{"model": "CTC audio transcriber", "dataset": "read English sentences (LibriTTS-R)", "train_examples": 15625, "gain_aug_db": 10, "time_shift_ms": 100, "n_mels": 80, "hop_length": 160, "input": "log_mel", "spec_augment": false, "win_length": 400, "tokenizer": "char", "vocab_size": 32, "arch": "transformer", "norm": "layernorm", "norm_position": "sandwich", "hidden_act": "gelu", "head_dim": 32, "fused_qkv": false, "bias": "all", "qk_norm": false, "layer_scale_init": 0.01, "parallel_block": false, "dropout": 0.05, "inner_norm": false, "moe": "soft", "drop_path": 0.15, "num_experts": 8, "moe_every": 1, "expert_mlp_ratio": 1, "slots_per_expert": 2, "shared_expert": true, "subsampling": 2, "layers": 10, "width": 256, "positions": "rope", "optimizer": "adamw", "learning_rate": 0.0013, "beta1": 0.9, "beta2": 0.99, "eps": 1e-08, "max_steps": 4800, "batch_size": 64, "epochs": 19.7, "lr_schedule": "cosine", "final_lr_fraction": 0.05, "warmup_steps": 240, "weight_decay": 0.2}
Rows from block 6 of a small CTC audio transcriber, named by matrix and row number. Rows with one number within an expert belong to one neuron, the router's apart. Each number is 200 + 40 x the weight over its row's rms, rounded and kept within 0 to 999. All counts start at 0.
After each expert's rows are labels from the 100 clips, of 14976, where the router gives the expert most weight on average: "loudest band" is the band of the loudest frequency at the time of the peak. Only what is clearly more common there than usual is listed. The data: read English sentences (LibriTTS-R).
# router: slot weights (model.blocks.6.mlp.router.weight, 16x256), inputs 0-127
# up: expert up (model.blocks.6.mlp.up, 8x256x256), inputs 0-127
# down: expert down (model.blocks.6.mlp.down, 8x256x256, transposed), outputs 0-127

# expert 3
router.6,255,116,202,178,221,226,248,240,242,205,241,202,186,230,216,239,226,203,285,238,254,192,154,178,223,201,209,240,164,255,277,280,184,153,222,163,207,179,130,240,204,88,191,158,141,222,262,156,181,214,229,175,188,157,281,184,196,203,209,203,218,202,207,140,131,210,239,124,201,158,238,184,177,213,279,134,231,195,225,195,170,186,196,181,215,242,234,166,142,219,139,216,126,240,187,150,183,183,183,260,195,144,110,183,148,273,219,192,142,205,180,210,182,116,311,241,250,221,156,141,220,165,264,222,207,220,237,133
router.7,277,104,175,138,177,227,217,228,256,210,238,243,174,224,164,214,233,232,280,236,199,158,143,147,208,176,213,265,189,269,267,277,230,168,233,135,181,161,170,205,214,67,230,181,135,228,279,144,170,176,217,211,189,162,228,189,191,225,209,255,236,194,224,151,114,192,243,141,236,151,285,197,182,212,288,148,217,171,187,218,184,181,161,176,198,233,235,150,159,210,171,185,142,236,174,171,173,198,189,247,199,142,158,216,187,243,239,194,183,237,218,213,219,131,240,234,220,218,148,204,193,156,262,237,204,257,219,120
up.13,227,172,178,151,198,287,242,213,224,160,229,220,189,142,189,249,232,224,223,223,183,145,146,158,202,179,271,220,204,239,289,226,167,145,196,146,123,149,186,283,245,121,166,131,151,252,206,165,128,219,182,176,196,199,237,215,223,206,187,214,222,221,215,146,183,218,239,149,212,145,256,179,136,222,284,154,195,218,172,222,179,146,178,146,163,208,265,159,191,266,145,243,182,229,147,243,198,198,182,206,213,176,163,294,225,184,237,247,209,243,176,252,230,145,149,147,234,239,180,200,214,152,278,265,170,188,232,130
down.13,147,211,184,206,232,214,246,169,176,208,149,176,189,168,181,216,165,246,147,177,133,177,242,152,229,232,172,177,178,155,124,145,262,240,191,220,231,134,214,216,157,260,163,241,255,176,196,145,228,172,197,172,182,185,137,262,231,219,190,263,228,206,188,206,284,178,245,276,111,255,193,194,218,185,163,197,212,263,177,237,206,236,224,218,225,201,198,208,248,170,179,200,177,231,269,203,284,233,147,147,206,200,327,208,201,189,185,147,206,225,171,245,171,218,154,105,228,178,232,201,231,287,176,171,197,201,272,216
up.14,177,179,202,170,222,220,236,218,205,214,256,180,157,193,193,210,226,166,238,233,171,180,194,154,230,194,207,234,174,210,257,250,202,192,256,174,155,207,179,211,305,157,184,178,168,242,236,178,164,211,184,262,292,134,260,173,209,238,244,255,210,192,189,80,220,197,197,75,228,145,220,154,159,197,257,188,208,228,209,158,149,181,189,146,160,220,244,117,163,230,233,219,205,268,205,209,215,229,232,208,206,188,179,243,194,182,180,171,188,200,206,284,255,137,147,102,238,218,122,170,309,138,244,217,194,193,162,170
down.14,124,201,146,267,195,220,128,154,162,191,143,238,149,150,261,200,183,233,125,201,166,180,185,170,226,197,181,232,207,171,136,125,210,276,202,234,248,127,225,199,157,216,191,251,228,183,198,264,195,173,134,189,258,159,165,162,228,207,191,191,221,158,123,217,246,206,191,251,151,228,193,219,178,194,204,243,248,226,166,209,251,263,196,218,199,140,195,200,269,208,194,196,213,231,251,206,212,193,163,143,224,211,225,246,259,184,190,185,201,174,162,250,241,239,242,138,280,232,253,224,197,259,167,230,219,236,216,300
up.15,254,173,203,226,159,182,303,115,239,199,189,238,184,174,243,222,139,216,256,230,201,199,161,294,183,171,180,193,122,230,206,120,237,222,138,176,168,231,199,203,180,182,201,246,243,252,186,230,199,227,213,259,198,194,231,196,155,120,168,198,151,176,265,242,181,152,224,197,215,183,214,206,220,177,193,199,168,137,256,225,203,247,189,191,180,214,144,205,219,197,187,194,162,190,172,244,212,210,204,164,266,203,159,232,254,156,199,240,182,106,217,169,218,245,225,281,135,196,211,195,169,229,252,214,153,240,108,237
down.15,142,247,209,252,197,232,164,177,133,226,150,226,134,115,192,121,147,169,155,200,228,178,204,203,216,240,94,193,214,137,184,185,205,145,152,203,170,197,175,206,162,182,192,262,190,160,189,216,201,230,207,186,200,212,129,145,190,260,205,139,219,174,168,229,245,250,121,233,175,239,179,282,232,239,161,187,164,131,229,238,233,260,226,234,142,152,155,235,257,226,160,85,253,204,233,158,207,221,209,163,224,188,232,121,190,250,250,191,145,238,299,213,190,181,267,153,258,230,218,235,264,199,173,276,138,239,202,237
loudest band: 250 to 500 Hz

# expert 0
router.0,158,224,212,219,219,147,191,218,133,236,199,123,210,142,173,263,201,217,139,215,132,213,206,229,274,239,227,205,234,161,177,183,201,201,236,239,190,215,171,240,218,228,177,160,224,220,195,198,157,193,189,210,215,227,216,222,247,236,227,249,262,211,148,167,239,260,252,239,190,222,199,166,158,266,198,199,280,240,180,177,142,215,195,125,211,204,259,188,187,190,212,274,200,270,271,151,238,195,196,218,166,190,233,220,195,172,191,228,149,235,90,265,144,196,120,169,245,210,158,198,200,279,195,122,228,187,236,195
router.1,156,202,208,186,246,155,225,230,145,214,188,126,193,170,176,239,224,178,104,209,150,219,194,251,277,248,202,218,249,174,138,166,204,204,204,222,162,217,167,262,239,245,182,162,197,256,195,187,152,169,181,200,236,205,222,249,281,221,226,283,220,229,180,129,237,254,243,208,154,187,214,176,178,300,234,179,273,239,207,164,132,230,210,195,222,203,216,175,190,217,149,265,214,248,219,118,229,218,192,216,157,215,234,222,179,171,199,174,119,252,122,208,148,246,166,194,197,200,166,186,240,259,165,113,234,203,211,208
up.13,137,180,223,225,220,130,228,156,186,274,180,239,136,191,229,238,194,226,191,196,168,212,232,214,295,237,221,136,241,185,122,155,209,194,213,213,248,234,235,207,177,221,191,160,199,227,189,199,183,177,180,184,256,270,179,180,204,237,280,243,232,262,198,240,216,215,150,198,217,229,223,181,141,183,214,216,205,228,217,232,223,244,241,249,210,209,205,219,234,199,207,253,156,247,213,173,215,197,206,188,231,218,205,137,189,203,211,201,206,186,153,239,112,242,132,196,264,236,198,223,192,252,104,64,216,226,246,227
down.13,198,255,134,132,204,259,158,196,235,162,237,180,205,240,172,184,244,186,229,190,144,125,147,138,196,157,307,191,284,165,188,184,116,223,254,211,193,117,180,229,219,202,158,114,187,224,232,182,156,168,197,227,187,235,258,277,232,262,198,235,240,253,168,204,202,177,230,101,210,163,197,156,145,155,208,138,258,238,219,173,174,163,172,180,250,226,239,218,208,274,158,245,165,245,227,146,184,183,151,223,191,172,144,240,194,226,247,202,235,230,168,233,146,145,182,229,166,222,162,225,177,253,261,224,194,192,211,119
up.14,139,266,198,236,166,161,165,152,168,238,219,179,179,203,201,226,206,190,139,179,216,221,260,211,174,179,217,148,209,120,171,210,177,207,188,222,240,206,218,232,114,251,176,256,235,225,191,213,155,147,147,215,232,289,92,179,230,187,149,210,202,211,181,198,223,231,228,291,216,286,139,171,196,224,190,268,230,169,222,239,171,168,237,178,215,111,241,140,217,128,270,146,265,197,193,149,272,142,179,180,219,208,256,177,235,151,115,170,197,203,137,242,179,185,170,212,199,190,205,181,165,220,194,173,188,161,236,175
down.14,236,124,243,150,217,249,188,235,254,162,224,213,196,245,216,204,168,294,179,189,187,138,136,187,150,244,242,135,141,201,177,178,201,247,194,149,176,212,228,162,217,161,174,150,192,179,199,147,237,211,248,182,241,222,288,208,197,134,200,280,207,181,202,193,198,240,189,141,194,158,304,210,228,238,177,146,163,189,142,240,247,228,202,206,263,235,200,267,251,179,224,260,168,194,214,236,188,179,188,211,215,213,186,198,192,164,187,259,210,162,151,179,219,193,217,154,228,239,214,219,137,238,154,163,157,191,188,187
up.15,200,209,226,208,217,170,246,124,192,174,157,192,190,210,261,194,118,171,217,164,230,225,212,174,186,187,194,135,178,175,174,150,227,274,181,223,234,224,216,204,151,215,197,241,267,134,162,196,254,197,159,102,130,221,192,193,220,173,145,182,186,143,214,238,171,191,175,163,209,219,171,186,201,213,111,251,189,187,235,211,185,207,180,171,220,203,181,278,262,184,299,220,168,181,202,229,185,163,173,119,247,231,183,158,251,158,208,225,218,140,199,205,201,259,224,199,172,182,207,271,175,249,133,160,200,129,161,259
down.15,226,198,195,262,196,182,230,185,197,180,163,198,289,266,210,177,151,192,174,221,261,262,234,206,205,184,155,221,184,189,170,214,254,218,220,248,179,218,234,200,223,214,176,272,171,130,205,200,230,185,226,181,205,198,168,229,158,127,160,157,175,129,127,212,230,223,210,210,154,231,156,259,303,227,187,210,162,192,195,272,289,251,154,215,192,212,220,278,249,155,252,184,247,123,220,263,214,222,159,154,234,297,191,260,242,163,160,211,188,238,258,155,243,242,218,180,141,219,217,233,223,183,190,126,131,243,224,247
loudest band: 250 to 500 Hz

# expert 1
router.2,217,220,181,239,173,179,174,161,207,140,158,231,240,233,264,165,154,186,237,136,240,138,176,213,164,199,169,120,227,160,167,160,158,234,162,193,174,182,241,162,178,167,193,205,219,188,152,150,225,149,155,155,191,202,179,201,182,171,149,156,177,165,200,256,217,150,139,182,213,214,231,237,246,185,162,208,168,191,168,193,231,271,166,256,181,289,164,261,251,223,266,175,163,149,165,239,208,172,161,135,230,262,207,277,278,148,208,169,252,200,245,155,226,283,232,131,181,177,264,244,234,205,141,215,151,135,135,255
router.3,227,207,151,226,169,206,155,155,227,137,143,238,257,221,258,179,177,197,225,157,238,166,199,188,179,203,195,136,229,170,141,152,125,231,131,169,185,170,250,157,145,188,178,244,245,176,132,124,244,175,158,164,213,194,164,208,190,187,157,164,147,168,201,242,223,157,175,187,186,195,261,242,260,154,155,202,160,205,166,195,243,256,173,231,167,256,167,249,257,227,259,179,181,174,173,228,201,159,142,134,240,250,213,279,277,139,208,138,257,190,215,147,248,237,247,164,171,199,237,220,248,190,122,225,141,110,176,269
up.0,257,148,234,107,149,227,187,137,213,276,223,164,169,205,232,206,234,221,185,189,171,202,191,187,188,166,221,292,245,278,196,252,275,204,300,129,227,264,172,252,260,224,256,223,277,208,249,194,220,281,244,244,164,207,241,165,185,197,201,215,174,207,196,131,193,154,218,197,145,182,260,206,174,216,263,157,182,163,221,177,184,245,232,155,237,206,190,174,178,181,203,191,161,212,185,166,208,233,196,274,218,184,210,157,212,244,179,187,221,235,166,242,196,150,186,225,260,138,184,177,222,181,279,186,265,189,262,196
down.0,206,258,189,215,155,216,212,183,213,176,206,160,213,219,130,209,212,183,198,211,222,165,208,199,154,211,171,224,232,156,221,215,181,131,132,184,222,248,222,173,97,220,279,204,185,237,201,182,178,165,170,150,199,218,189,192,145,198,213,210,139,207,154,168,282,243,198,232,276,206,183,253,255,197,220,243,124,153,174,180,184,205,162,237,180,251,189,179,143,207,199,176,257,196,201,186,185,214,177,153,211,206,231,166,127,191,200,118,168,268,245,100,194,247,238,262,140,189,237,205,217,176,244,217,198,163,119,258
up.1,174,186,236,149,166,159,178,178,189,232,220,218,178,205,206,198,311,172,221,231,294,244,262,235,230,153,207,236,205,269,224,240,214,182,195,243,252,268,140,223,184,187,217,235,112,246,229,224,187,187,274,247,245,222,187,249,238,155,271,239,207,253,238,162,184,168,196,244,210,190,180,179,176,223,234,155,279,224,241,161,160,156,277,238,233,163,233,162,189,103,133,152,269,186,182,166,175,202,261,255,229,136,218,165,167,235,227,174,138,181,147,177,219,156,210,236,203,148,144,171,160,210,220,186,251,196,211,207
down.1,210,206,195,225,110,214,217,210,213,176,198,272,202,189,206,110,178,234,210,195,172,160,211,265,138,170,140,208,165,289,178,144,162,196,171,182,228,245,179,200,202,256,220,201,178,157,213,216,153,216,204,214,225,225,239,223,244,270,186,127,236,179,240,203,165,261,171,225,196,155,217,202,275,257,241,168,174,222,97,193,244,239,127,273,143,243,243,223,193,162,214,181,244,212,168,227,142,211,212,153,220,174,228,309,231,243,152,203,115,108,171,163,246,218,193,192,192,192,179,239,212,160,195,247,108,284,173,238
up.2,144,180,167,195,134,178,188,173,94,136,133,171,250,156,216,230,176,194,147,161,145,134,228,213,251,179,187,196,287,120,113,160,141,210,202,171,156,171,201,227,216,228,215,176,266,114,176,108,191,190,155,247,190,200,192,301,208,167,134,237,187,217,159,214,260,204,150,232,171,279,235,203,226,224,175,252,165,249,246,197,213,196,169,240,221,202,207,214,236,205,163,241,183,242,281,200,254,190,142,139,207,226,225,203,157,152,186,208,205,192,194,194,206,218,194,109,227,282,235,194,234,239,138,198,150,193,242,212
down.2,167,250,166,162,230,257,187,248,179,141,203,133,208,236,136,277,287,200,204,214,143,194,147,221,234,183,222,224,259,204,251,264,181,146,245,208,228,189,137,283,186,192,198,230,191,234,209,150,156,161,198,266,193,208,237,198,194,257,209,209,254,209,169,173,164,137,281,219,221,171,196,157,139,122,238,198,285,191,196,164,137,204,163,142,240,254,207,163,192,276,199,263,178,223,195,148,244,279,212,274,170,183,184,165,166,228,229,213,216,228,142,312,136,150,178,283,196,210,156,166,164,228,235,208,207,196,194,158
loudest band: 500 to 1000 Hz

# expert 6
router.12,252,247,210,208,207,179,216,188,209,286,206,240,196,274,159,164,227,171,223,213,268,240,212,180,127,149,174,204,170,235,188,223,280,175,163,172,263,225,242,190,211,216,303,229,206,202,208,259,241,200,277,235,130,196,230,140,173,129,250,183,177,136,255,195,112,179,206,198,219,165,118,220,184,207,172,228,198,137,264,215,188,248,205,211,209,153,175,171,162,174,187,152,161,151,97,158,152,193,285,249,193,142,143,180,189,232,201,186,187,185,276,213,202,170,234,234,149,85,205,214,178,191,255,244,267,231,163,161
router.13,249,230,221,189,165,210,211,184,202,228,168,203,167,222,156,213,189,165,226,245,274,247,239,193,109,141,187,203,130,245,162,235,285,213,172,173,265,207,207,210,189,192,280,198,189,198,228,252,183,206,253,191,164,213,199,113,166,116,234,158,202,138,215,204,123,142,181,190,203,217,102,229,176,187,188,243,172,142,229,245,204,245,258,187,189,137,228,177,217,171,150,172,146,150,140,209,137,172,246,298,223,141,149,204,210,227,234,229,138,168,233,192,232,188,234,223,163,95,206,204,190,206,217,219,251,231,132,204
up.13,186,183,195,199,220,146,304,199,171,246,161,187,101,173,123,161,163,234,247,192,177,253,223,256,140,169,179,184,162,204,237,198,255,188,198,142,171,171,237,121,271,215,196,157,169,117,205,199,223,188,232,172,181,112,192,210,180,209,161,220,208,170,236,209,132,130,132,201,266,135,152,212,130,164,170,245,158,198,163,174,152,250,169,193,167,192,232,197,204,219,256,184,209,154,178,249,169,213,209,148,244,237,165,191,256,175,191,170,273,203,163,177,204,239,186,256,166,179,206,263,208,163,176,238,165,168,248,236
down.13,263,119,262,180,199,204,152,232,207,122,215,147,201,153,218,232,176,200,183,230,234,190,215,182,219,141,224,159,123,249,256,195,191,237,294,277,224,265,119,195,165,201,235,168,189,148,241,194,200,231,242,227,203,160,172,253,175,161,196,174,171,218,174,110,231,151,224,240,219,177,169,177,164,226,180,223,146,172,218,189,189,239,229,190,173,143,195,163,198,167,181,239,173,189,281,192,187,213,69,132,260,231,259,190,174,119,158,167,171,208,148,232,144,225,155,206,245,218,243,247,184,231,169,318,222,182,176,134
up.14,212,222,209,155,126,207,201,204,175,173,241,207,180,253,210,129,209,189,135,166,212,250,205,305,193,180,167,217,175,201,181,286,237,176,173,156,233,279,200,240,274,208,219,266,167,197,223,248,256,226,205,168,268,192,200,224,208,163,204,207,162,229,209,228,257,214,212,154,149,195,229,216,239,193,210,221,180,188,245,145,198,227,266,170,296,184,234,177,183,152,205,173,249,131,169,189,249,252,244,199,179,247,230,170,160,208,246,169,201,252,166,195,173,208,209,185,114,177,219,185,162,184,153,144,288,177,141,152
down.14,208,183,212,263,235,212,199,235,234,214,148,197,165,151,153,210,216,185,154,174,212,136,184,191,195,225,210,229,225,238,254,198,252,217,184,216,176,206,171,184,160,262,174,178,199,269,154,252,144,174,201,163,202,244,284,223,265,204,183,186,163,160,254,243,155,259,181,206,132,204,197,166,166,166,274,225,203,287,229,272,218,230,160,205,189,306,212,239,223,198,217,220,218,244,261,137,219,187,264,154,211,185,170,171,221,232,206,233,197,130,219,224,218,183,164,208,185,314,167,168,193,177,237,176,172,275,241,212
up.15,239,222,210,199,217,173,253,243,183,258,234,270,115,258,177,114,142,194,269,254,149,216,212,204,219,241,149,232,199,236,178,224,194,168,181,161,200,206,234,143,156,200,159,176,145,121,197,187,183,162,203,222,238,144,170,174,231,219,183,190,214,203,278,245,164,198,194,171,125,191,225,260,214,201,190,200,239,232,169,197,131,216,234,230,159,229,219,179,228,204,198,188,232,186,221,178,223,211,122,186,210,220,84,239,275,219,189,228,221,145,218,223,253,165,172,214,209,233,261,208,163,161,206,200,137,248,212,227
down.15,239,188,233,181,198,145,174,167,231,228,137,270,238,202,231,149,245,198,195,211,201,216,184,182,159,196,215,180,118,234,212,244,269,261,218,219,180,210,199,200,221,237,261,112,281,189,252,261,230,198,212,146,213,157,188,186,177,148,123,165,110,165,173,222,198,224,270,251,192,226,265,174,220,195,162,246,228,110,252,233,197,231,219,271,177,100,171,183,199,180,224,206,200,205,177,242,191,128,177,136,181,179,174,147,248,170,182,230,275,243,218,192,186,268,188,214,179,141,223,299,166,174,235,201,227,187,212,238
loudest band: 4000 to 8000 Hz

# expert 7
router.14,291,142,196,147,189,227,256,253,222,217,221,183,193,170,180,182,255,222,202,253,214,201,165,151,179,169,221,235,130,257,275,284,241,160,198,169,206,187,156,229,253,137,243,146,142,239,262,155,196,232,251,211,213,148,265,178,203,187,248,220,221,193,210,139,94,210,256,115,198,163,233,227,167,224,249,153,256,157,225,191,204,167,218,167,248,225,203,161,129,226,147,228,135,187,188,137,192,194,197,263,191,172,124,138,139,271,209,217,143,201,207,230,202,143,223,223,207,173,164,211,219,175,268,235,225,251,228,146
router.15,327,133,227,137,188,209,280,252,248,229,247,208,154,145,168,206,239,221,267,232,191,213,145,151,202,177,216,243,149,254,276,299,239,152,229,155,194,180,141,212,248,141,234,179,138,212,256,157,188,195,208,229,207,181,244,187,193,146,247,207,208,197,258,137,76,215,259,137,210,120,235,211,159,228,254,152,231,177,189,240,181,208,224,154,214,221,218,142,130,211,193,220,164,211,181,141,190,187,206,254,203,139,180,154,142,261,201,220,134,183,212,237,180,138,191,200,215,176,156,174,227,198,277,262,222,238,196,131
up.2,250,188,180,180,214,195,255,203,238,228,222,261,165,209,203,192,200,205,276,159,209,210,217,187,185,195,132,216,180,248,175,258,212,190,178,211,235,207,144,143,130,174,208,207,194,135,238,232,218,137,224,200,155,167,205,190,172,174,215,188,201,181,287,211,120,224,233,228,172,194,253,234,243,177,254,209,178,210,205,221,193,211,273,215,218,195,229,228,167,204,167,235,225,194,252,203,167,184,213,203,205,185,112,193,165,262,119,188,204,133,245,167,277,134,174,280,193,239,166,269,226,141,226,278,189,264,239,235
down.2,212,278,264,258,201,160,246,243,261,132,235,143,212,179,151,174,258,197,228,249,190,149,219,259,203,183,243,175,231,219,236,229,201,192,179,209,221,149,132,187,213,224,226,153,217,187,322,194,261,251,164,255,175,233,147,205,245,172,232,252,226,276,184,203,255,204,226,287,209,218,193,180,226,214,262,200,211,205,175,170,194,254,198,156,210,220,242,150,208,141,195,187,207,193,206,170,234,215,202,208,165,150,234,234,136,207,248,147,264,253,144,163,81,156,173,274,131,166,166,213,168,255,236,105,294,219,175,195
up.3,248,186,189,207,226,161,210,212,164,185,172,185,149,180,156,115,76,159,267,89,204,191,187,229,199,196,145,203,154,204,208,142,206,217,136,200,167,118,199,191,186,223,163,241,247,199,190,149,185,112,244,222,157,255,132,214,188,246,312,193,242,174,248,177,251,168,223,231,203,230,171,213,254,231,217,174,156,221,186,254,240,219,188,223,149,249,225,171,189,192,216,208,213,155,154,176,111,203,186,180,164,199,186,237,261,230,123,173,340,199,249,178,253,211,221,217,251,206,224,156,185,186,196,178,151,190,241,211
down.3,250,100,256,267,195,147,140,167,140,152,216,156,148,164,208,278,220,268,178,249,177,234,104,192,217,201,262,176,200,174,185,185,170,241,203,188,230,132,145,281,232,217,206,211,231,171,201,218,141,151,159,263,200,137,207,168,200,208,173,233,218,211,184,225,234,224,218,253,103,191,213,158,186,251,187,216,176,219,214,253,180,184,252,204,182,173,183,182,202,201,192,217,116,219,208,144,230,101,186,240,165,187,247,230,210,126,161,226,205,185,195,285,133,200,211,132,272,224,205,258,144,229,176,128,208,180,288,211
up.4,238,240,222,232,80,182,192,194,220,246,243,162,118,239,152,135,210,213,216,211,174,208,289,270,144,169,222,202,144,196,129,250,257,243,90,215,209,211,181,234,273,217,227,227,272,189,186,173,233,254,229,236,249,224,114,137,171,219,190,154,183,172,230,213,217,268,166,200,178,192,133,196,214,116,220,246,170,224,207,158,214,190,196,268,146,196,213,161,169,199,194,166,208,153,203,166,197,210,278,229,172,190,202,188,227,138,203,200,170,269,210,129,285,160,238,163,145,178,184,208,136,254,199,197,237,162,187,207
down.4,170,214,202,170,147,268,195,231,159,207,188,150,196,175,173,245,244,151,342,205,159,196,165,185,207,167,194,217,288,182,232,234,202,251,235,173,219,216,206,243,235,187,213,190,186,248,214,248,198,180,212,183,195,230,236,128,208,229,297,155,124,236,174,133,139,189,183,174,205,147,249,185,218,230,230,229,206,261,219,146,219,220,112,177,144,241,200,173,231,228,175,157,235,228,187,151,176,237,243,213,177,195,177,199,176,227,212,204,168,179,201,209,150,135,230,150,259,224,180,178,226,174,249,243,229,297,194,168
loudest band: 4000 to 8000 Hz

# expert 5
router.10,70,286,191,254,210,155,211,199,136,239,223,215,176,204,183,195,198,183,175,196,230,223,269,196,151,179,136,192,207,168,207,176,219,178,177,238,180,195,225,146,232,247,194,220,234,136,195,271,217,191,204,186,227,248,62,180,159,172,168,162,147,228,246,234,208,213,142,267,227,257,65,233,225,203,176,295,156,164,194,160,198,146,245,196,186,142,179,216,241,164,206,153,292,148,159,186,192,210,234,147,175,209,242,142,180,174,162,230,203,183,232,187,223,207,156,165,164,200,222,181,176,213,200,176,247,199,180,225
router.11,109,298,213,230,233,103,227,187,148,227,189,193,184,187,186,215,232,158,153,193,233,203,296,170,147,187,147,188,214,179,229,164,247,140,162,240,188,206,224,157,245,260,209,225,246,150,220,278,248,226,199,167,227,223,83,165,163,180,155,162,150,217,222,242,235,184,141,297,229,242,58,253,196,198,206,290,206,155,207,169,254,162,245,222,167,146,162,225,197,176,213,187,304,150,182,212,153,205,206,153,186,196,232,118,204,215,211,272,219,179,216,179,225,236,168,205,163,180,196,203,196,223,215,177,263,204,151,214
up.13,267,198,230,265,213,184,233,151,272,208,165,210,155,209,237,154,176,199,221,148,230,170,206,216,207,174,174,116,136,211,175,185,235,164,214,189,160,294,229,208,185,174,171,239,215,164,187,212,195,200,251,185,195,205,234,226,144,217,183,197,189,161,227,200,140,223,180,200,177,236,241,231,203,229,181,200,228,120,202,211,131,244,157,231,200,182,208,225,204,176,227,270,189,180,146,207,173,222,266,195,160,244,160,166,257,275,177,219,226,236,205,113,234,247,200,238,129,133,223,238,208,245,114,177,159,229,256,239
down.13,203,281,182,300,279,133,209,142,196,131,196,179,235,185,241,188,190,224,134,172,254,197,229,250,178,166,180,191,275,233,192,229,198,257,225,225,277,278,203,190,199,234,268,144,191,178,184,214,264,252,201,168,125,212,164,204,252,195,232,173,222,204,216,285,179,239,175,223,247,248,147,234,216,160,191,243,180,212,203,195,235,137,227,259,215,203,227,173,249,195,210,162,154,237,226,201,173,256,249,209,167,226,143,158,172,250,261,164,213,263,236,197,140,214,235,234,155,132,252,213,249,205,139,226,238,193,159,242
up.14,211,242,174,144,199,162,275,224,254,235,283,128,146,164,116,166,227,196,181,263,217,178,196,234,187,182,150,228,111,199,253,219,227,139,160,176,220,231,173,167,299,196,221,202,140,241,234,127,226,202,241,246,264,178,204,220,192,150,169,183,163,229,222,164,207,227,223,154,187,202,165,210,194,182,238,247,163,143,225,148,161,194,287,196,208,210,237,180,156,174,148,213,211,202,221,210,216,259,232,227,108,123,199,135,180,237,285,175,97,273,186,132,264,194,174,241,180,132,222,186,235,215,161,173,220,256,141,194
down.14,140,191,152,203,238,138,215,185,106,185,206,248,233,269,154,161,194,248,140,259,260,169,190,115,201,227,128,188,241,225,172,185,263,162,218,191,162,143,222,119,168,157,184,201,145,213,192,194,166,197,222,149,150,232,194,161,201,175,176,235,231,183,201,213,267,243,217,139,267,247,213,194,249,288,215,213,127,198,149,181,161,264,226,212,200,249,194,208,206,166,256,202,153,177,259,188,176,201,213,205,211,212,183,248,154,193,143,152,257,280,235,183,241,213,254,159,210,147,189,144,267,208,200,160,201,168,204,230
up.15,234,153,233,169,212,197,287,217,200,187,239,186,189,195,227,243,136,206,198,240,259,213,199,259,241,157,192,252,102,257,221,208,198,203,183,207,247,253,192,176,192,149,212,175,193,220,185,196,188,237,301,182,195,120,207,243,173,142,244,166,231,188,189,235,125,163,202,171,64,183,184,172,209,235,187,167,202,112,175,200,184,185,208,151,167,203,194,183,201,193,186,248,150,243,133,157,156,168,201,192,178,220,145,180,188,253,191,218,216,181,136,251,184,280,200,266,218,201,223,194,177,130,199,263,259,211,127,204
down.15,230,209,317,224,161,195,267,166,248,160,247,262,225,222,149,130,217,201,169,158,141,223,179,219,167,201,167,171,260,206,243,151,233,167,141,198,202,237,134,215,108,192,152,207,143,139,182,149,202,223,235,167,206,146,193,225,192,223,234,234,202,164,182,170,194,174,206,222,272,216,148,203,144,192,175,170,242,229,149,232,169,242,180,224,184,174,164,236,184,157,185,207,126,192,224,176,185,185,155,205,237,191,187,143,221,269,210,200,177,164,218,239,198,227,139,223,200,205,159,266,219,129,225,216,235,165,188,246
loudest band: 4000 to 8000 Hz